Weights of a small class-conditioned image flow-matching model.
Model: 3.01M parameters, 64-pixel images, arch unet, norm groupnorm, activation gelu, widths [64, 128, 128].
Data: trained on retinal OCT scans (Kermany 2017), 24607 training examples, 135.2 epochs.
Rows from block 5 of a small class-conditioned image flow-matching model, named by matrix and row number. Rows with one number belong to one channel. Each number is 128 + 32 x the weight over its row's rms, rounded and kept within 0 to 255. All counts start at 0. Numbers have three digits each. After the name is the row's rms in percent of the matrix's.
After each channel's rows are labels from the 100 images, of 14848 (inputs lightly noised), where the channel reaches its highest value: "strongest on" is what is common among them. Only what is clearly more common there than usual is listed. The data: retinal OCT scans (Kermany 2017).
# convs0: first 3x3 conv (model.mid.1.convs.0.weight, 128x128x3x3, standardized in use, each kernel summed), inputs 0-63
# convs1: second 3x3 conv (model.mid.1.convs.1.weight, 128x128x3x3, standardized in use, transposed, each kernel summed), outputs 0-63

convs0.88 091:144129124134159114142158141170154142140113097163148143126086133124146164068149118145141111171146082175192181056121169127134113082116150180125169121139137159118152173145130216178169125129136055
convs1.88 081:140165104129149071181167100134122106108103118087123139098124136107122112056118110118050088122147173168137159124167106140128152102112130129169125122090106144104102116116179108154138124158138068
strongest on: finding: choroidal neovascularization

convs0.18 085:117120122083104141126123151122151143149168121152124179121106130159102069133132097104148148141170138136064106172120129139134148098106138116129064123173174136121194134143133074128123181129151189
convs1.18 094:140134114100158076040090110081151068140113137118109111121114127102137105087091149112112157130097153122121114111110162110091148144099110134090138091113119160094103078153173145082203079164169131
strongest on: finding: diabetic macular edema

convs0.30 083:133092136173162096128148127082130120124121129119125132129115123160088168090118157159160125132124124185171063101167107120167083100118143140155147103141075094138135174098156155152121117151235120
convs1.30 100:111122113124140034183181158164136128143070145128112175089115099100137107115201138120132121116177070113149126124182181155149124112133174151115133102065095095128137161048133125149136098170211142
strongest on: finding: choroidal neovascularization; finding: diabetic macular edema

convs0.115 124:125149100136154122110138160158147157151134154122177103075126102074149121164101149115097133143129096179113174119179158136131129151125153128210072092165163188118116175159088097115154223130125165
convs1.115 071:124143123095131117154158105156119052117145146143089169179183119196120114127149134107126112073108155094152102147075135103102132175192083161092190216117092140166081109123157160121175106128136091
strongest on: finding: diabetic macular edema

convs0.122 110:144135102146125104102162146132126109124094119133155109097095107092141136138142113125155123151143133157119137071152123115088098157117132154160045085133151145074100198122116072173141182089156186
convs1.122 071:113137141108123074137130079194079054106127160131109166153157135105078101102163143132148093074104103111168137120163129111129147142164114157116176166086073156137130098145112147130174105166163070
strongest on: finding: choroidal neovascularization

convs0.121 094:124138103143135128175140137125142155129122121186145125079105115056076141135143098087133119150140084110077110113142153158100113126094127134082124130114151141097097165143167106124122144142166126
convs1.121 104:084099123123153087130099115127125142136159148099124124087104119082102113122136148118170129112124052144139174110186118129168094095116149143160107078120132074130181177109108136138094162107246177
strongest on: finding: diabetic macular edema

convs0.1 089:119121133153079129135116117123124077132121103078150104115103120111118145120088116177186087113110111170153173092144139114149147108161129155104146103175079125089158139161121087142124120156107138
convs1.1 061:109112163185102130179169075190090143131141105127153127151127136176096157127136105184147096137153145129136124149148095167162143125133108136164124178121126124166151147105088108165087134119058082
strongest on: finding: diabetic macular edema

convs0.43 097:079112143079126166174185144152136108137147121165109138171130155117107087124113130117132116119158158076145125121180077134185171122134147166122174153090106166178203175133132165095153153204133037
convs1.43 083:173137133173121137116121122112168136141135071110172116104070112104184138197132094154140126173080199149084122078130137142078120121088113090121085073153133143062163112137098093117129141147077112
strongest on: finding: diabetic macular edema

convs0.7 102:169179141169152152222150193114169153151166129127140136158109116113132118210147133139152150137131189153044149192146110114102135143057086081156074166158095078100152097166142106098150098152100104
convs1.7 105:092150145127128101145119206127115149165160145141132134097135112067073119118082149133110086141082107084162115064172141159177098129161129144134171129133115138151156112109092155134142144153147112
strongest on: finding: normal

convs0.31 107:122110125068113111087110121130144088123172127080109120092158092121126114130087157136092162156113177131160187135148191148174173129123143123150120067118112145121221064185120144112147195213160129
convs1.31 073:128108139105139087179162084172110093111085135127078177174159148222135111204160128149185161107146144103131114151117126104107143129154129155060166177048119092165031132111147145138135095116124126
strongest on: finding: diabetic macular edema

convs0.62 107:104119114105071145184140152148123110075108117146090129125092166124116077148060109093093102103154146108076077213139125152129180122096127107138146114162146180137160175194156080072085147154128117
convs1.62 087:123126158166124135161122159165165170159169118148174120093112095110133145209169133160174119170097117113117130049144151159137061101113121102134098075151138109085165148085060106134083156100119184
strongest on: finding: diabetic macular edema

convs0.8 107:125120129079122140142221149164127090132120100133119108139136147070142075140140097111113094084156127155137148156180138133215158159129139142193156131126163216154228194180164146128160140208133083
convs1.8 076:173143121115110148108127109122169078122091085135163116146108112144198137194131101145118153157079212171100108119111157114076144153107103104109110085154133172076105124161144097122155111155073128
strongest on: finding: normal

convs0.10 136:129119104057086162139140180135091115130146081134084136140111119111111063142133086088093089083149104150108159198163141103155187146103134108126093159184137184123167133188192104123150177182148113
convs1.10 081:102161158120122062119102154191163118197168096171184174118112079097138138114137137154177081165103092098131148022153156131135092142112099119110129064126114142080130127118088117114141139153174131
strongest on: finding: choroidal neovascularization

convs0.63 121:103112099111085096138124085120127100079045114150133125100095120104103116158084130102084104102155121170148121217138167145129159146118140106114123094177143181112110187167132073125095126145144162
convs1.63 086:090166160174099187190149180119140172191180110159166144120133102152090165149149115171152095165113082122129128085136108151161083131142120117154104102155132090112145159092078102161097155109117154
strongest on: finding: diabetic macular edema

convs0.14 116:144119172124147155126108059192150117142168157128171120121207159159128157087147170154102119169104117128143147135079086120164163112121140154135149103128149131167138121112140166142133128163138112
convs1.14 078:153108099111128156179156116076105158093125131094056108128131141149146108152180126111129139092159118177118150198106104110115104106128146136142125170137156123139139159155177103137106131122160130
strongest on: finding: diabetic macular edema

convs0.103 141:122138109074088155164188158176090130111146074129111102155100147120162095136140080102116106076124160142121152144179138140189153149123144146172178188161154218190179192166184150109180149174136086
convs1.103 137:153181160145094154111133114130185096177128079188180158162095088131169161126109090159173070181114169124087088088104165142079118164099077087126111097175104134077119114124125100075156108118107122
strongest on: finding: diabetic macular edema

convs0.42 132:107110119064105140118083142113139131110196133138081160152157122192125108111131140094080128147156129093144130175074111102164178122113133152093154131121114134177134084167122186109076112162166116
convs1.42 081:121118110084147124165150114141079117067113163121045141147205168169094096133149150111115141062161128115164118178088110099136139124198132170096212225097130118200078120118150175144119117123126109
strongest on: finding: diabetic macular edema

convs0.45 119:079084100120086107147119082118104098100079130113154118113105123108108119148081142101082112114120099152156134215155132120170176137125144122122144086163118191101147185177136086117122129184126145
convs1.45 067:113127150181114197188176190121128165170190121131156114121163109184127182111202112158132134145157076133114116139101097176154068115125096117170083154160129113146161153075102119140080152154106154
strongest on: finding: diabetic macular edema

convs0.22 079:127124136132138131161103125113118111137124105098082098167053129194111112106191097143149103101129191112139058117147052124168171079131128171080165126126101124137119136029183118145150075122103144
convs1.22 078:142123143172119136175121123188142141138098120100141125102096134085126148138184134141125140164157092153113152140193152143143089115103147125101097125112142173084134166191137110105128153133182201
strongest on: finding: normal

convs0.80 071:104086144146160127096090127106126143129153147092137124138112111155122132079103163152130132119122123119183123074178123156113092129130163171167111098132127105127167175126086165131089173138110024
convs1.80 088:119107159081144037072122101193151075125108139185128177168146121152164111160144144127164166122177131089125092112108216131109172176133124130088152124092095129169105106098085172116131104122105126
strongest on: finding: normal

convs0.98 112:132132104137126174152152141154135177141152088139157147137076132137139120162196064097124112130150120125125129095138110095111099109097136106094074135108184144107099175141139084164071175062113141
convs1.98 098:136143167133098104044109105161126100117128112175139133140135110115128129070124123143141119121146071091122110141127154149158173155122115115148127121100095193124171067155118143104168119202131088
strongest on: finding: choroidal neovascularization

convs0.100 082:129131104158140129124146136124148147155099072177178155122044085084150152118154095102133110165142093129164172110146135142099112141121131146135115107119171142110098108122113085160136208132133110
convs1.100 073:121148120109136100099096139130110101135131142131136138137123104066102117062067135124129122129020128105158128070139121112132146135144122140152159090132082122123144105143119136103188122153122048
strongest on: finding: choroidal neovascularization

convs0.84 099:162148120083113170153162159231104180140166086123119121183114160147144116099180076140153125103169120120093196131149112132160170132098146134138090214185195169153131142111170141160127155129118095
convs1.84 061:136162124107114184137130118152156060147137067156175154140109113133155143065085106147116052159137158142118136102087118096127091125123078104137139100139141190078060122207165094121143142104113092
strongest on: finding: diabetic macular edema

convs0.86 083:084111148136148141125148145100127087159143104145145124140095102125133160154136163135134105123096079105182180098104091107213091117131175167147166127149085135120130076055149132150169142200163116
convs1.86 085:113180113106139147171140169096161144166157100143122171138117113163120121071075133099060094134175113125137148137108108093142132169151112144090144125111126139129050149179190146133144140109140141
strongest on: finding: choroidal neovascularization

convs0.90 075:095098142087096135108143146055130097124141118102084143154098091141138141165126101131159124127121045104109170124134119128162089147118157126119141119189111139092147118088136090110178183164139177
convs1.90 077:131172140123105133146152176129173169157152082168147187145101114177132129092116120115065069152204079120131145142107106099186168155132133128098133121111163155113068161173177123154118142122122134
strongest on: finding: normal

convs0.60 151:128117130085088130152130110226113154110155160155147159169156192182169114048138119102124166156141111054065115136086130110120165114077113120083075113100095139117131128164153109142137084121127114
convs1.60 178:111113107082152123119133135143093112075120164126066136129201159157096094124136154099086151078147130107161124173095122100153148121197137169100203203096133146192095111128138178149139123146118115
strongest on: finding: choroidal neovascularization

convs0.40 113:127120129128074108148125083124135088070081113168146154131103144124109135153081121131114119125143152146127067196142204142112141145096138093109102101184153152101075167147140044082097091132181157
convs1.40 073:102165148184092179177159144130142197172185108144160129084131100105094165158161113159163064160114075135129138088158115137178103119130147119184105100140143097122176140097070105168077168107108123
strongest on: finding: diabetic macular edema

convs0.58 093:120090128156108103144122105128127084126079087148157136144046146111116159107086137138122089141104156172169148204143102108151184125120145089125136073149101161097125156138162076175139099184137108
convs1.58 084:119120112176139135172120203118128158179162133095154093078116095056119165102131131148132133155063123125132134061146108147124036105120113122140104109180108139121181152120088118096128153153133135
strongest on: finding: choroidal neovascularization

convs0.111 076:131145108135132179151089142091133168154150094102120113140079078154124141218139105125111091135131116183163155102119093065109103106187148181064169162145155043164108119089120167161122112121138108
convs1.111 102:141131145128112093096122063139167073130100093129135130170094125135168140121063105136137111143094149138099091136128168147079132159100076106130122147131091151114114109160160120077170086143170102
strongest on: finding: normal

convs0.70 076:138088128135170112089100136136122085100148082144098180133098155173150125120132066133119112132137132103164100132115131184142149132106166157142122148135165156147085094141138142189148162159133075
convs1.70 063:129165118140125150131113208108159212158206131142143106092117107105106149072101142120093122156104105118127125099084131117159088136128118125157131105169142126120139111129097128101107146088086167
strongest on: finding: choroidal neovascularization

convs0.94 102:153151124128157130150130150144111132107130139139123138154115141145130117170143119121141139124147144179075142161131121147087148105016085108131040152197137114077115155153162062144113136103142138
convs1.94 089:114174136148099160153139169140098180125155129159149151121161136089073125104099144130097080134132093115167135105124110121168135162169126136148160143157132175149162109155082141151108163149071089
strongest on: finding: choroidal neovascularization

convs0.6 078:131138098125138152144072143105120161143149107116137135154077109193109122095138131118093110122127098134143100151084148082102090112076142139158112114163156164116207113158070143158115158154143069
convs1.6 097:132140123074144066039108096053159145123125134145112131120114109132152099121114127102130160127161136150115152130112159129111188145093150117150107062133152124112155093090135121149115115154121149
strongest on: finding: choroidal neovascularization

convs0.99 111:091111093080102154120110130193094153123146070115131105128099103128157116154122079092129087101125118178125203150179165125166140134160172153162164182203174219149136187172150157130181182128145170
convs1.99 100:132178114108140126153159102121144036125110100127133146169113135173126118094107107119083078128112204138136125143115092103097152150146080134134157137111095118093065117122191105139194086138143059
strongest on: finding: diabetic macular edema

convs0.125 110:121131097132136137146132126115143155167125118122189130098088077103160135130133108095122130150149094191112167123127126095081131115104128106140080102170162183094098151138110066152122211117074160
convs1.125 072:139127124115124104060091072126112115123182126145129135197173125158128135077076124107129113111098144116143115124080136118108174178157084127136145152166124179178137088158124164105154143150069055
strongest on: finding: choroidal neovascularization

convs0.17 094:123146140035113152155170161120159128143179093151063161170127117162118068147161070115121113113144122134073158166135111121163149103091138136137068105168159131129201151142132102106155188171123128
convs1.17 058:099136110076126075070104127186131053144122109147162130104129122085140101148086147124132085136050162088138114056116163095126134157132101128099175099119107147110119097140099135138173113140134063
strongest on: finding: choroidal neovascularization

convs0.29 085:126089102130133165100177127149124116150164092109136115147109129155168141068160105132158112130075127172181163145129087097168147112128132080152114092159169161112176106107138146196130163183074071
convs1.29 065:124077127155149179116110129136103155124116144104120065118109112085134150125125132135147137116110097123143097082124148169133039065117143121160122132161139169121176126162102118080155115117120150
strongest on: finding: choroidal neovascularization; finding: diabetic macular edema

convs0.4 085:154084116101116115108159117098106112107133130088075128146117118155122128128101123134125123099095119057117024110145126115172120087143136135126128062137113127104139105085109072119156085133165161
convs1.4 099:092065132152123124146152115202123129113138152120118129083155111148115149170235143136176175104155014093144104152149176143180090100130168133118132156070133075162155163095113127143110128100222170
strongest on: finding: diabetic macular edema

convs0.85 099:077126121108134132125096099108123110083103143154120152150081111175101110141106136107098136120099160139148105136110160117124130124115125162125106129155078078131080138128121120151125108117155135
convs1.85 119:099159158117119089162169149159157116154102125166127205145128122187119126154115127140110145139177069097133131145147170116182169196142142146082147128066109100135077149121154128169134125119179150
strongest on: finding: choroidal neovascularization

convs0.44 121:130151130098116151167222118192143127113118120139143138166130170132150099138165112122134121113171143120079141175146104150158200174098154125159139146112162211171150179153152174100127136180106059
convs1.44 093:156120122165118143147095162115158153163156082093190092083081101076180157139137106144123112185092165164089153066147116155112091093084135088149067065178149159064162146138101076123122173131095142
strongest on: finding: normal

convs0.127 096:125132156148140159168129160117154188111161069130180150161000101153150146174145117128148081135120061085144139074112139086127049103135135195124158125107094086122104130146068068102096138118140131
convs1.127 077:120103138100128070007071071114146084152142118124153095139089102135151137141083130140161150154049239140103109131137123148087172140097119101156099100155118107118134103108117106098148112111076129
strongest on: finding: diabetic macular edema

convs0.118 086:076113075102124130113087113117095134064136136102103073053125128098105109154095164104131146101117137123148177156143149161136187156187142096159153125222167179135212180178146117080115199108128123
convs1.118 125:155148161115109109120140123141144079131108122184127183217151138194153142126113108150132164141130171079100066139085152141074166185141089119069143162112083152134063074113145142098178066159094111
strongest on: finding: normal

convs0.24 097:121114134102096106107158153156147160092144106140098137123132137141131118129059117140104118104077116106128094148152171112179084096118144131180083072164154139125160111147127053140120128150207155
convs1.24 112:102074133138139091147166118211144089120112148125114130091142095152130135205216141145191163113098091090152081099154176127160083089129133133113135135064106074133135156075120116137143098089208160
strongest on: finding: diabetic macular edema

convs0.38 112:146134150151113170173119156112114153156160123144116181201066111201113141125154118150155138132126189095075132175142171122110164149070137113066117156156121181144109123159185097094138102155145111
convs1.38 125:110141134150125098124102133076135153164154115096147095082082114034117144098090111144160096156064114150115158068186111161123086104084129108196096088178115082111206153082083107107106152111166129
strongest on: finding: diabetic macular edema

convs0.124 076:122109119117129140112111127108086154114155130070117084090112120137133111152141142134159125089135141152156133134195126177172131139156147119235160099214193161142213197139094107092113180136079095
convs1.124 130:170145159126115100103133102152149070130100118174137149182122127149164146149121112150148151148102180092103058108094185143067140175118072112087133138122079159114099066122136131073192063144112106
strongest on: finding: normal

convs0.110 077:163132113153149118123131137155140150142114111179146141111081129113114159147167093129163118145137092066089087082202169154139109135121164195117167096093150063116079158094184113114200126101169149
convs1.110 099:097081121130142126167141125166086083105113166087097101095129136099088123179165142132157149101082129106157097114181149134155069099153128162133157172100092090147153162125104132115161108086190154
strongest on: finding: diabetic macular edema

convs0.11 098:111130152090088141115076122107100140173148115131107151177096137159126107106149127142160119114125112147140159154118114120123157136089109121076043162205116162082138085135116093192116142144141104
convs1.11 089:119170159115102109103085123114102185143141116167154137156113129073094110090072122133135073137133101141140186092150102124139176158126125134154132098153142150128138103162076126159087158146054074
strongest on: finding: choroidal neovascularization

convs0.77 106:104115107149127153159124144057135142141159077138120126128076090142070134127117103116154089134114119097127114143155126103150126101101130142123150151135115116132149145121116149155174182156130080
convs1.77 134:133132139142132118107104114083166127165132105109142119118069108098159140120102117138151136159115110181103146104165139148101105132071128108158063051147128110076158151139130095107124133121194159
strongest on: finding: diabetic macular edema