{
  "model": "class-conditioned image flow-matching model",
  "dataset": "retinal OCT scans (Kermany 2017)",
  "train_examples": 24607,
  "image_size": 64,
  "horizontal_flip": true,
  "conditioning": "class",
  "arch": "unet",
  "objective": "flow_matching",
  "cond_dim": 192,
  "targets": ["finding"],
  "num_classes": 4,
  "cond_dropout": 0.1,
  "logit_normal_time": true,
  "norm": "groupnorm",
  "activation": "gelu",
  "weight_standardization": true,
  "pixel_unshuffle": 2,
  "widths": [64, 128, 128],
  "blocks_per_level": 2,
  "scale_shift_norm": false,
  "attention": false,
  "upsampling": "nearest_conv",
  "init": "small_normal",
  "residual_init": "scaled_by_depth",
  "optimizer": "adamw",
  "lr": 0.002,
  "beta1": 0.9,
  "beta2": 0.99,
  "eps": 1e-08,
  "steps": 13000,
  "batch_size": 256,
  "epochs": 135.2,
  "lr_schedule": "poly",
  "final_lr_fraction": 0,
  "warmup_steps": 650,
  "weight_decay": 0.07
}
Rows from block 6, named by matrix and row number. Rows with one number belong to one channel. Each number is 128 + 24 x the weight over its row's rms, rounded and kept within 0 to 255. All counts start at 0. Numbers have three digits each. After the name is the row's rms in percent of the matrix's.
# convs0: first 3x3 conv (model.decb.0.0.convs.0.weight, 128x256x3x3, standardized in use), inputs 18-23, a 3x3 kernel for each
# convs1: second 3x3 conv (model.decb.0.0.convs.1.weight, 128x128x3x3, standardized in use, transposed), outputs 18-23, a 3x3 kernel for each
convs0.21 090:125127143108114117086103111136136177140143181124113136128123122183155153123133148153135132118111102112123127133086091148122105118093078141132125118112104093089075
convs1.21 109:136091123142121161164115123125129118150178140134174177152167132193194183158164159143140112099136132139129156136150144139165132117150122109138164156131107120094082
convs0.22 077:133147168161165173126124143149161160141140143144144145152151135152173151144140149128139124087106119124118122128136112140125100119097082148159160122140142148149150
convs1.22 092:102093112116134134110138137137121137144122120144165176127135153122112106142117114094092086126165153093110110120121114090104096148153122129116132143123104136124112
convs0.23 104:042073100075103120163152122180152112137121114129139133153145127132147147120150161165132117133120105149152161112116119159129124160129114133117107108091096139106097
convs1.23 103:094106120129115140165140142101109116152170077130146140137148132178150134105109154128094092119118124130128135089124099132126128110095087124154130051058094131153168
convs0.24 096:147150140130165167128150165142145150121125136138132138156130125168151138147132127130123118116121112126115118095110132113135160142160163141134140110098103113089107
convs1.24 078:143119115131110103115061074159127111125135143112107125102127148096136143123127104133121137118119134144151129116123129128140138132138144134128146078077090161146127
convs0.25 101:173147053194141013207151042124136161126133163143144155139125120160164169173182193115133132112126123150133126155134110154151139151142142136137150110121125102111124
convs1.25 106:143118113114103087125106094139137146127117146117134129132109142144145147109098126079105127141118119116120118109107096108099106136119098107094083158144124130128149
convs0.26 102:130121117118106113117112117105104108138137114173163149149143136153166147138146162145122119136130120129135132145140130153144138119111138116092109112100102135124119
convs1.26 115:163126146163152130152113111104105137151178146158140149149125141147145154124099119141125107127104095140155129147106116130124105164153153112109129102101108109090100
convs0.27 091:128149142099135123070122109125148146149174176150178175169162132148146124132139113101088068111086088126102091112116124111139137081126122142128113105082083081075069
convs1.27 097:090086101133134134134134148124122137097086091111130140141149118088109105132116107145140133125167126136104105165152143144114133152159157121125141091082121156142141
convs0.28 102:143141106131131102150149131139151149112122123097115109115124133120130141152160162138136152112099101138127135132118101134122112153142141106112129121126143116118130
convs1.28 101:138126141134152140158153139125105128127148128144127115141148140086094094133123135057091098116098114123113142072120127079098096123134110120138131141146136112127142
convs0.29 099:167165180156146161143137157146157148131152149158156165168152133167178163124126122143139120134139144141141136173149122184177148088087067125125128099108108145154164
convs1.29 096:115123112165176139089119098111105103118114123166155134125097099127125136161165178131119085113134134119123105125109128142167193171158172119123150145128102130129142
convs0.30 094:114157171100139146089130147161156155152160152160169163177176171150165158136149163131117126116102109119120130128145154163164191170161169086095128060065100058066105
convs1.30 108:157124126160126120187161150147148162162130142141136110175161132157153129175143124109077104151179139161125119134175163166146143162116116115120110130142125106100114
convs0.31 095:120113107096117146102135168139169167137161177144146154147151137167154132168135099068077078077105098103115113162127117211160129174114103136135140140131137139150154
convs1.31 105:094104108128131108117128141124104117115097090138109125117119132086077103140129131138162157108104136133186143157131130133163124174159125124095122127118116157106122
convs0.32 105:122110119140135144137112117117141156119139184097109148146150144159155155142137143094119116071099115104126138136125139148123141109103120145121117142153165130138160
convs1.32 100:127119115106146096108144136127130158183138141104129166122129154132136140143086123113092105144154119140126136131142131133113118138165101120149174113132159137117089
convs0.33 101:106105105096100126127155168104107104115119088121122092090124133112135116132153133105125129120126134148156158139174169132160155123172166153117115132114105161143136
convs1.33 105:142142122167175157159120152108120111120102065159107110136118097109129140118103095107091099150119113104144115109089143113144160141139145152128122140135161142137131
convs0.34 108:127116136140117136174140140161157132142145126148157156124116110122126124141144148134122100152115101158118104125122127128131136137145153099133149124101120124125110
convs1.34 130:122109169138142154149135150121092118136110124145132103149138142108123100119150138110130106132124082084099139107136148142204168125175102157118134072137105057101124
convs0.35 108:157143165148126151133120126147133132138135125131139166093106126106115129126134150149156148106113153087081129081087132125120121119123114125143152119144173122140166
convs1.35 095:138104088140135131210165126124127149125129159137146123150138133189121114152174184112137149109105086134144128115097093125145119069153154133116085092122151120121109
convs0.36 102:139097070129095054114100051146154155142150148122129137143154166140145148122121128101101093108083095149116114118146119116132107133145120128145138120125125122112113
convs1.36 096:160158127169183146130138148139143119158175157108148126133155153160151138177180170112147155063062064118123129115122091114136150127095087127120126142129129095091130
convs0.37 103:084095102098091104138133125154130096162129078166142102133122101132138118138143122142140151175168163176177164127133121131142125101111081110124141110106106139133135
convs1.37 107:166163133130138138122131116129121084114131145152122157125145129141140174149128124093126072150132138121142124083094083110144136101100101083119140150109062109127137
convs0.38 102:132123081157144115137150144153168169129130132139120109141163149155142145154155130040064067123116110193160138165153137178186180130130136125126134139127133160163159
convs1.38 099:115128096134127129117125143101095109157144116115120121135127106151124110078065114079110110133179129103117119140121136146174163168159137093104114126153112101100117
convs0.39 108:112102109106102133121116138135127118160139130121109116125107135147142163084085127141126121149120120160123128133127127077116147108133155149142120141128109142141143
convs1.39 110:122133125111145132137157158091121105118102082149146089132112122148167182179170147126127118123134153122098121126142141139128120102127127093103116178182142129119127
convs0.40 104:087130131058108102100121099149141115136133097150165129137140119106134119109125106126111112102088079100078066089133142090119136142158125147143125125117126103087105
convs1.40 102:148126153139129135141126113167169189146184107113120149120168123091108099136143143131121083107138152148112137108134162121124122150118134115121129065103105166154112
convs0.41 111:143139119138151128160153121158153154144149148119131129122139143092141166092126154184132114163130109140138129106131086094133120134141146142137139100094109156131114
convs1.41 123:131138157120166152137120149107111156134160153137138156155127100130136159121116129136133108128166138137147141110132129123128120134138120077112135118096106124141124
convs0.42 099:075079075108109108125124119160145125143146119163161141131130124102106096124125118179164151145138134101100115144179133120153115117161137121112123132133142121128140
convs1.42 101:149151110123143090085121068150151129161123111115113104132144147112132147121139123095090108124108086104101134114109088138101083121075092096142163060114147071122124
convs0.43 103:116130112098137128132156154102107103126110116133114118093108088115138134105128130107096094126126111117127114106129094109143119099139131164146133134124122077083090
convs1.43 094:122102120119106106156172132129163221108148142137125115133124123102113127138137101139120121100122141124138155151121100136110130118125188129144137169155151120143148
convs0.44 091:093109101117119117133123114139150145141143158149145150092092086115134135130139150139143142100108101114117113082103106103123109103128138112116107137140138130135136
convs1.44 090:100100090114109110060092081152148146122109129123118126066085093091128111063058069132140137136141146129128140115123118122110121120119137164136150129141139171168142
convs0.45 094:074124116102123140130160164124110131126142132086088088080110127084109126129139132143136136109121126103129142126129155125120148149141146126113129133115130137115123
convs1.45 091:141137123173158153148112117138123108202180143170162136186154137166140152164122136095096099104090096109125083117107121105123105162128116160131141116109144127136118
convs0.46 093:037073132077121153157176167150103080140122109118121121107110105113117107138132125178161138175159152129136137144152118150143106143136120104121130122123133126134132
convs1.46 099:132137131135133130146155143152153125128142085108135100125129110143137154123139130113159092090122122104110084123161143131109086131144105115140177104105128122097097
convs0.47 096:080087094099114124142151159124117120117106088131124106150143148150152148145144135148131147153116125162128139140127131163165160137137142175163163127112122144111115
convs1.47 108:093112147126152157144126137157157177146142140145101079158136122162169201152157127122091096133130144115128130117102127125102123120106134102144121078107123131180142
convs0.48 100:093109155085106159090095148126107106138129121134125119112122132112118129131138146152144150144126131142129138089128140089117128132159161135135123128133129139114123
convs1.48 089:151124152144170184124161159086122111090141146120183173138136103173189188159130172139134113133119091168121125083080119113111142129159132137121128109113125118094120
convs0.49 098:132125124131113124104102129104117130128121129148156162103127138117126143131135167102116116110094096127121131069100159070094164112118174122132134117110115117104124
convs1.49 101:136123133127132122132160135127104127152120130120126124117118113118117119118101100129140139098130115116152182130157184112140134081144108162158150134124124121111089
convs0.50 104:110097106121114137096106137116131119126138117122144140114141140133146134157159138151170190100125153137132136143139128151148116123108088126152172114144173121139166
convs1.50 100:193146128185157132153184143153128090107131144139111119148093158149144188127107131110126134132131094125124128119138143141134140130106066128118137086117162108097078
convs0.51 090:042087117069103126138152157114102106117112127106109122112106114113133126098124133142121116141138134144144149124143150125157162136144159118099090099078078145131126
convs1.51 090:096100131057053069119097097092127142130132120119126144144155129131121134123081103128143138109123161146124118125117122135135128102108114136143129088137147174169133
convs0.52 106:073103104139130097177159092146158156137133107154154130133127133114118116125138140163158160135143165163125133130116122141123133127122118133130132133122131128121147
convs1.52 123:115117142136166155149120129115128119151176152097153143139124125122121122108177168116132156125100120120090112099101113123120115120111102102102107049118134102125119
convs0.53 105:131117101133132124101111120156142134153132124168153124134158139150167146136134117142125123138131140153138132142133100146162133128149133126126108136122118150133142
convs1.53 108:152128138139101119157149158144144162128107109159148099130118135124118122119128155152147139121144137107076104102133145103161151169136077113108138115170152057083126
convs0.54 098:142131101134130091115131077120123120133134140151142152115120111129131112133128124120103104099106108106111106085108135120143145132135136139123115115116099138134141
convs1.54 073:101113118084107092102107079145158166124151148115108123049068083052113126073081100109125112122132141111109123130132149092117146100121115184176168139137150148148141
convs0.55 099:143151107141144109134151139138130143145138149130118108135149148106111124090094102130126135130121119132118119151149165137134141125128122110121137112129142140127138
convs1.55 104:147172190183177145164138128110134132096109100101086111136134130151139122159130127109077063130134177141122134153149184158113146179158139119156156149119095143139101
convs0.56 100:131128106148135128142110100128144132117123126125126133121134123121130124127144151112117119077093112084099099145157147142129135123104138154136140134148148147138125
convs1.56 094:137110106109127139141152115146135144114137156120112166117115152124107106104104139134130132126142158138128123115115104130107110121117115090116127151097106112127074
convs0.57 095:151153142119105084129126099120108119135153160130148174109111127130137135138132133129147152105145154114144163134110084135122092133098094073064053053046055112104117
convs1.57 090:145157145172179140117119128095085091153131129139113103125110129185158163158153161117122108127116108167160164139130114151167133145110089141117168163127131131103104
convs0.58 111:162134116169125106136118098102111112124120126154143133123134149139150162142140129087102114130134149141159180139132137121127143115126116146157162124133143044051061
convs1.58 100:146123127143138129138144122134103123156135108109115110135128157156196178132146145081101082117115125158136126104076080074086088113124156126133129141137110114176184
convs0.59 104:079102141076113161069108161148130118140130132120110112129122124113122123106123138141125122133133133131132147163162151140141131120116133137175190142161181124146142
convs1.59 098:136148167206182195123103156078132140063098123119110122153156136158151115132116135125129121121127125142126117106108124124149128105138124125120126141109106136107127
convs0.60 095:086094126097092117119109113147135132148155166136164173133141137153162158146164168163149133123126112111110106166158146167157149123122135178158140148138119119096089
convs1.60 100:129103147149169165186160143112112150081081113104158158105132125100089116131130138159151133112123120115117162129126118117143119116173127089118152093102137124159134
convs0.61 097:131106077127099061146129106148160155125134151112127130110123118141163149123144139145138131120124110086107110141129135132138124096126117136134122138127133160155147
convs1.61 101:141138177100074095109116143136117151168114111114130140155141131146133145120133133124078110165119111143120131122102127129105109115127150124126131075139170143096107
convs0.62 087:132122114150157130153156123101111109095107110093120122136149149116133128121138133135117122150119126107089094130158157101128140099116135144135129149142149147148158
convs1.62 102:126112128107097100133145134128142125112111133093096092152155141147169136111099120126149142099133134128136132129166167124153127118130123159165147127145129144147152
convs0.63 099:113125108129137129153147137155157141158165146147157158106108087136142125143157138109123118112115091142137106136146137188179150184175176137149139131134135128138141
convs1.63 091:153118101156151116109127099149089095140097119150142152089114100104108127097093147118072116129113117127129141143150106133130122062098116152167151146149119116101103
convs0.64 102:159137070166157118128131124117124106099102070089092088085115095123131112116108086129128139143143150146141143123142113148154146117105110061047070139137148155168194
convs1.64 102:114129130132156114079122114114107130147144128142127133117125121149135116130135139137127148110113140125130111113097097110084160132153163134105080123128130071139178
convs0.65 105:086109122109140160128168188124136140136135137091099107147140140152154146117116102137124110117101089101097096117114121135162160121143128149130120145111104143139139
convs1.65 119:139111099130146127178144107155104121178143099147135137128117159134103116168152155101138144169153157134159188187158098145131131152147124112056064077082098120104102
convs0.66 098:134124127105099101093094084122111133115100114112105116137145153132133138119124134117115129144135161134126140136145142122138116121120115165128101157132107153132142
convs1.66 110:147133150118145136150205140139168155139140106116161112139123171176154162165177154151148105159161117159164124109102144132112151096087125112101117133130109085077096
convs0.67 104:151138110155161132114135134120153174120149168121117112124135131151141116126107065047081115071093104119132142123125128130130115103115117147143140149145135141141149
convs1.67 101:113145140116111125114110120148161150112084101124119132113094138128139145113108115096060063152165148155133145129143155107110139105132134175163137078093118129119121
convs0.68 082:093113111104102109108115115114119093125123090126111093094109103133131126147150133097101093130132140136151161103119135138140141144148153085076078105105112131132138
convs1.68 091:135150138131156143112110133129155114141132119154159156174159152183173171135127142116128113119115092133125100094094110125149156125135137123131131110111122095104122
convs0.69 103:171150130146144112120121092086101111132139119156151114142163159140153159123136129120127141145142157159130125131151157107131139074093116119130137064086109130119123
convs1.69 087:129134134149162124101080119109098135140134145126114091139110102119126128094131174147117092106097093124097128065087083096119110099082099067129143115110086113127132
convs0.70 094:151145110156146104156145110135142141119128122120135132097098102135134137151154141090102114123116129132122107128122126140145148153146129145140153102088109135136138
convs1.70 099:134110148130087107118131141173163163099128178074126130117124134137135157132153167106132134141139106104107128106109083125145147139162146159147116097128161189124096
convs0.71 099:167144142148132144114114141129142157152145149185186159150139137172159129125138109105111111097105111128122132123131121136162148125165164147139131153135119118101087
convs1.71 092:107132153070091109152126136123099102098101087174136137125108127128096127178108111133107084139144151163140132157163168118099116077094139120117133181145138130131132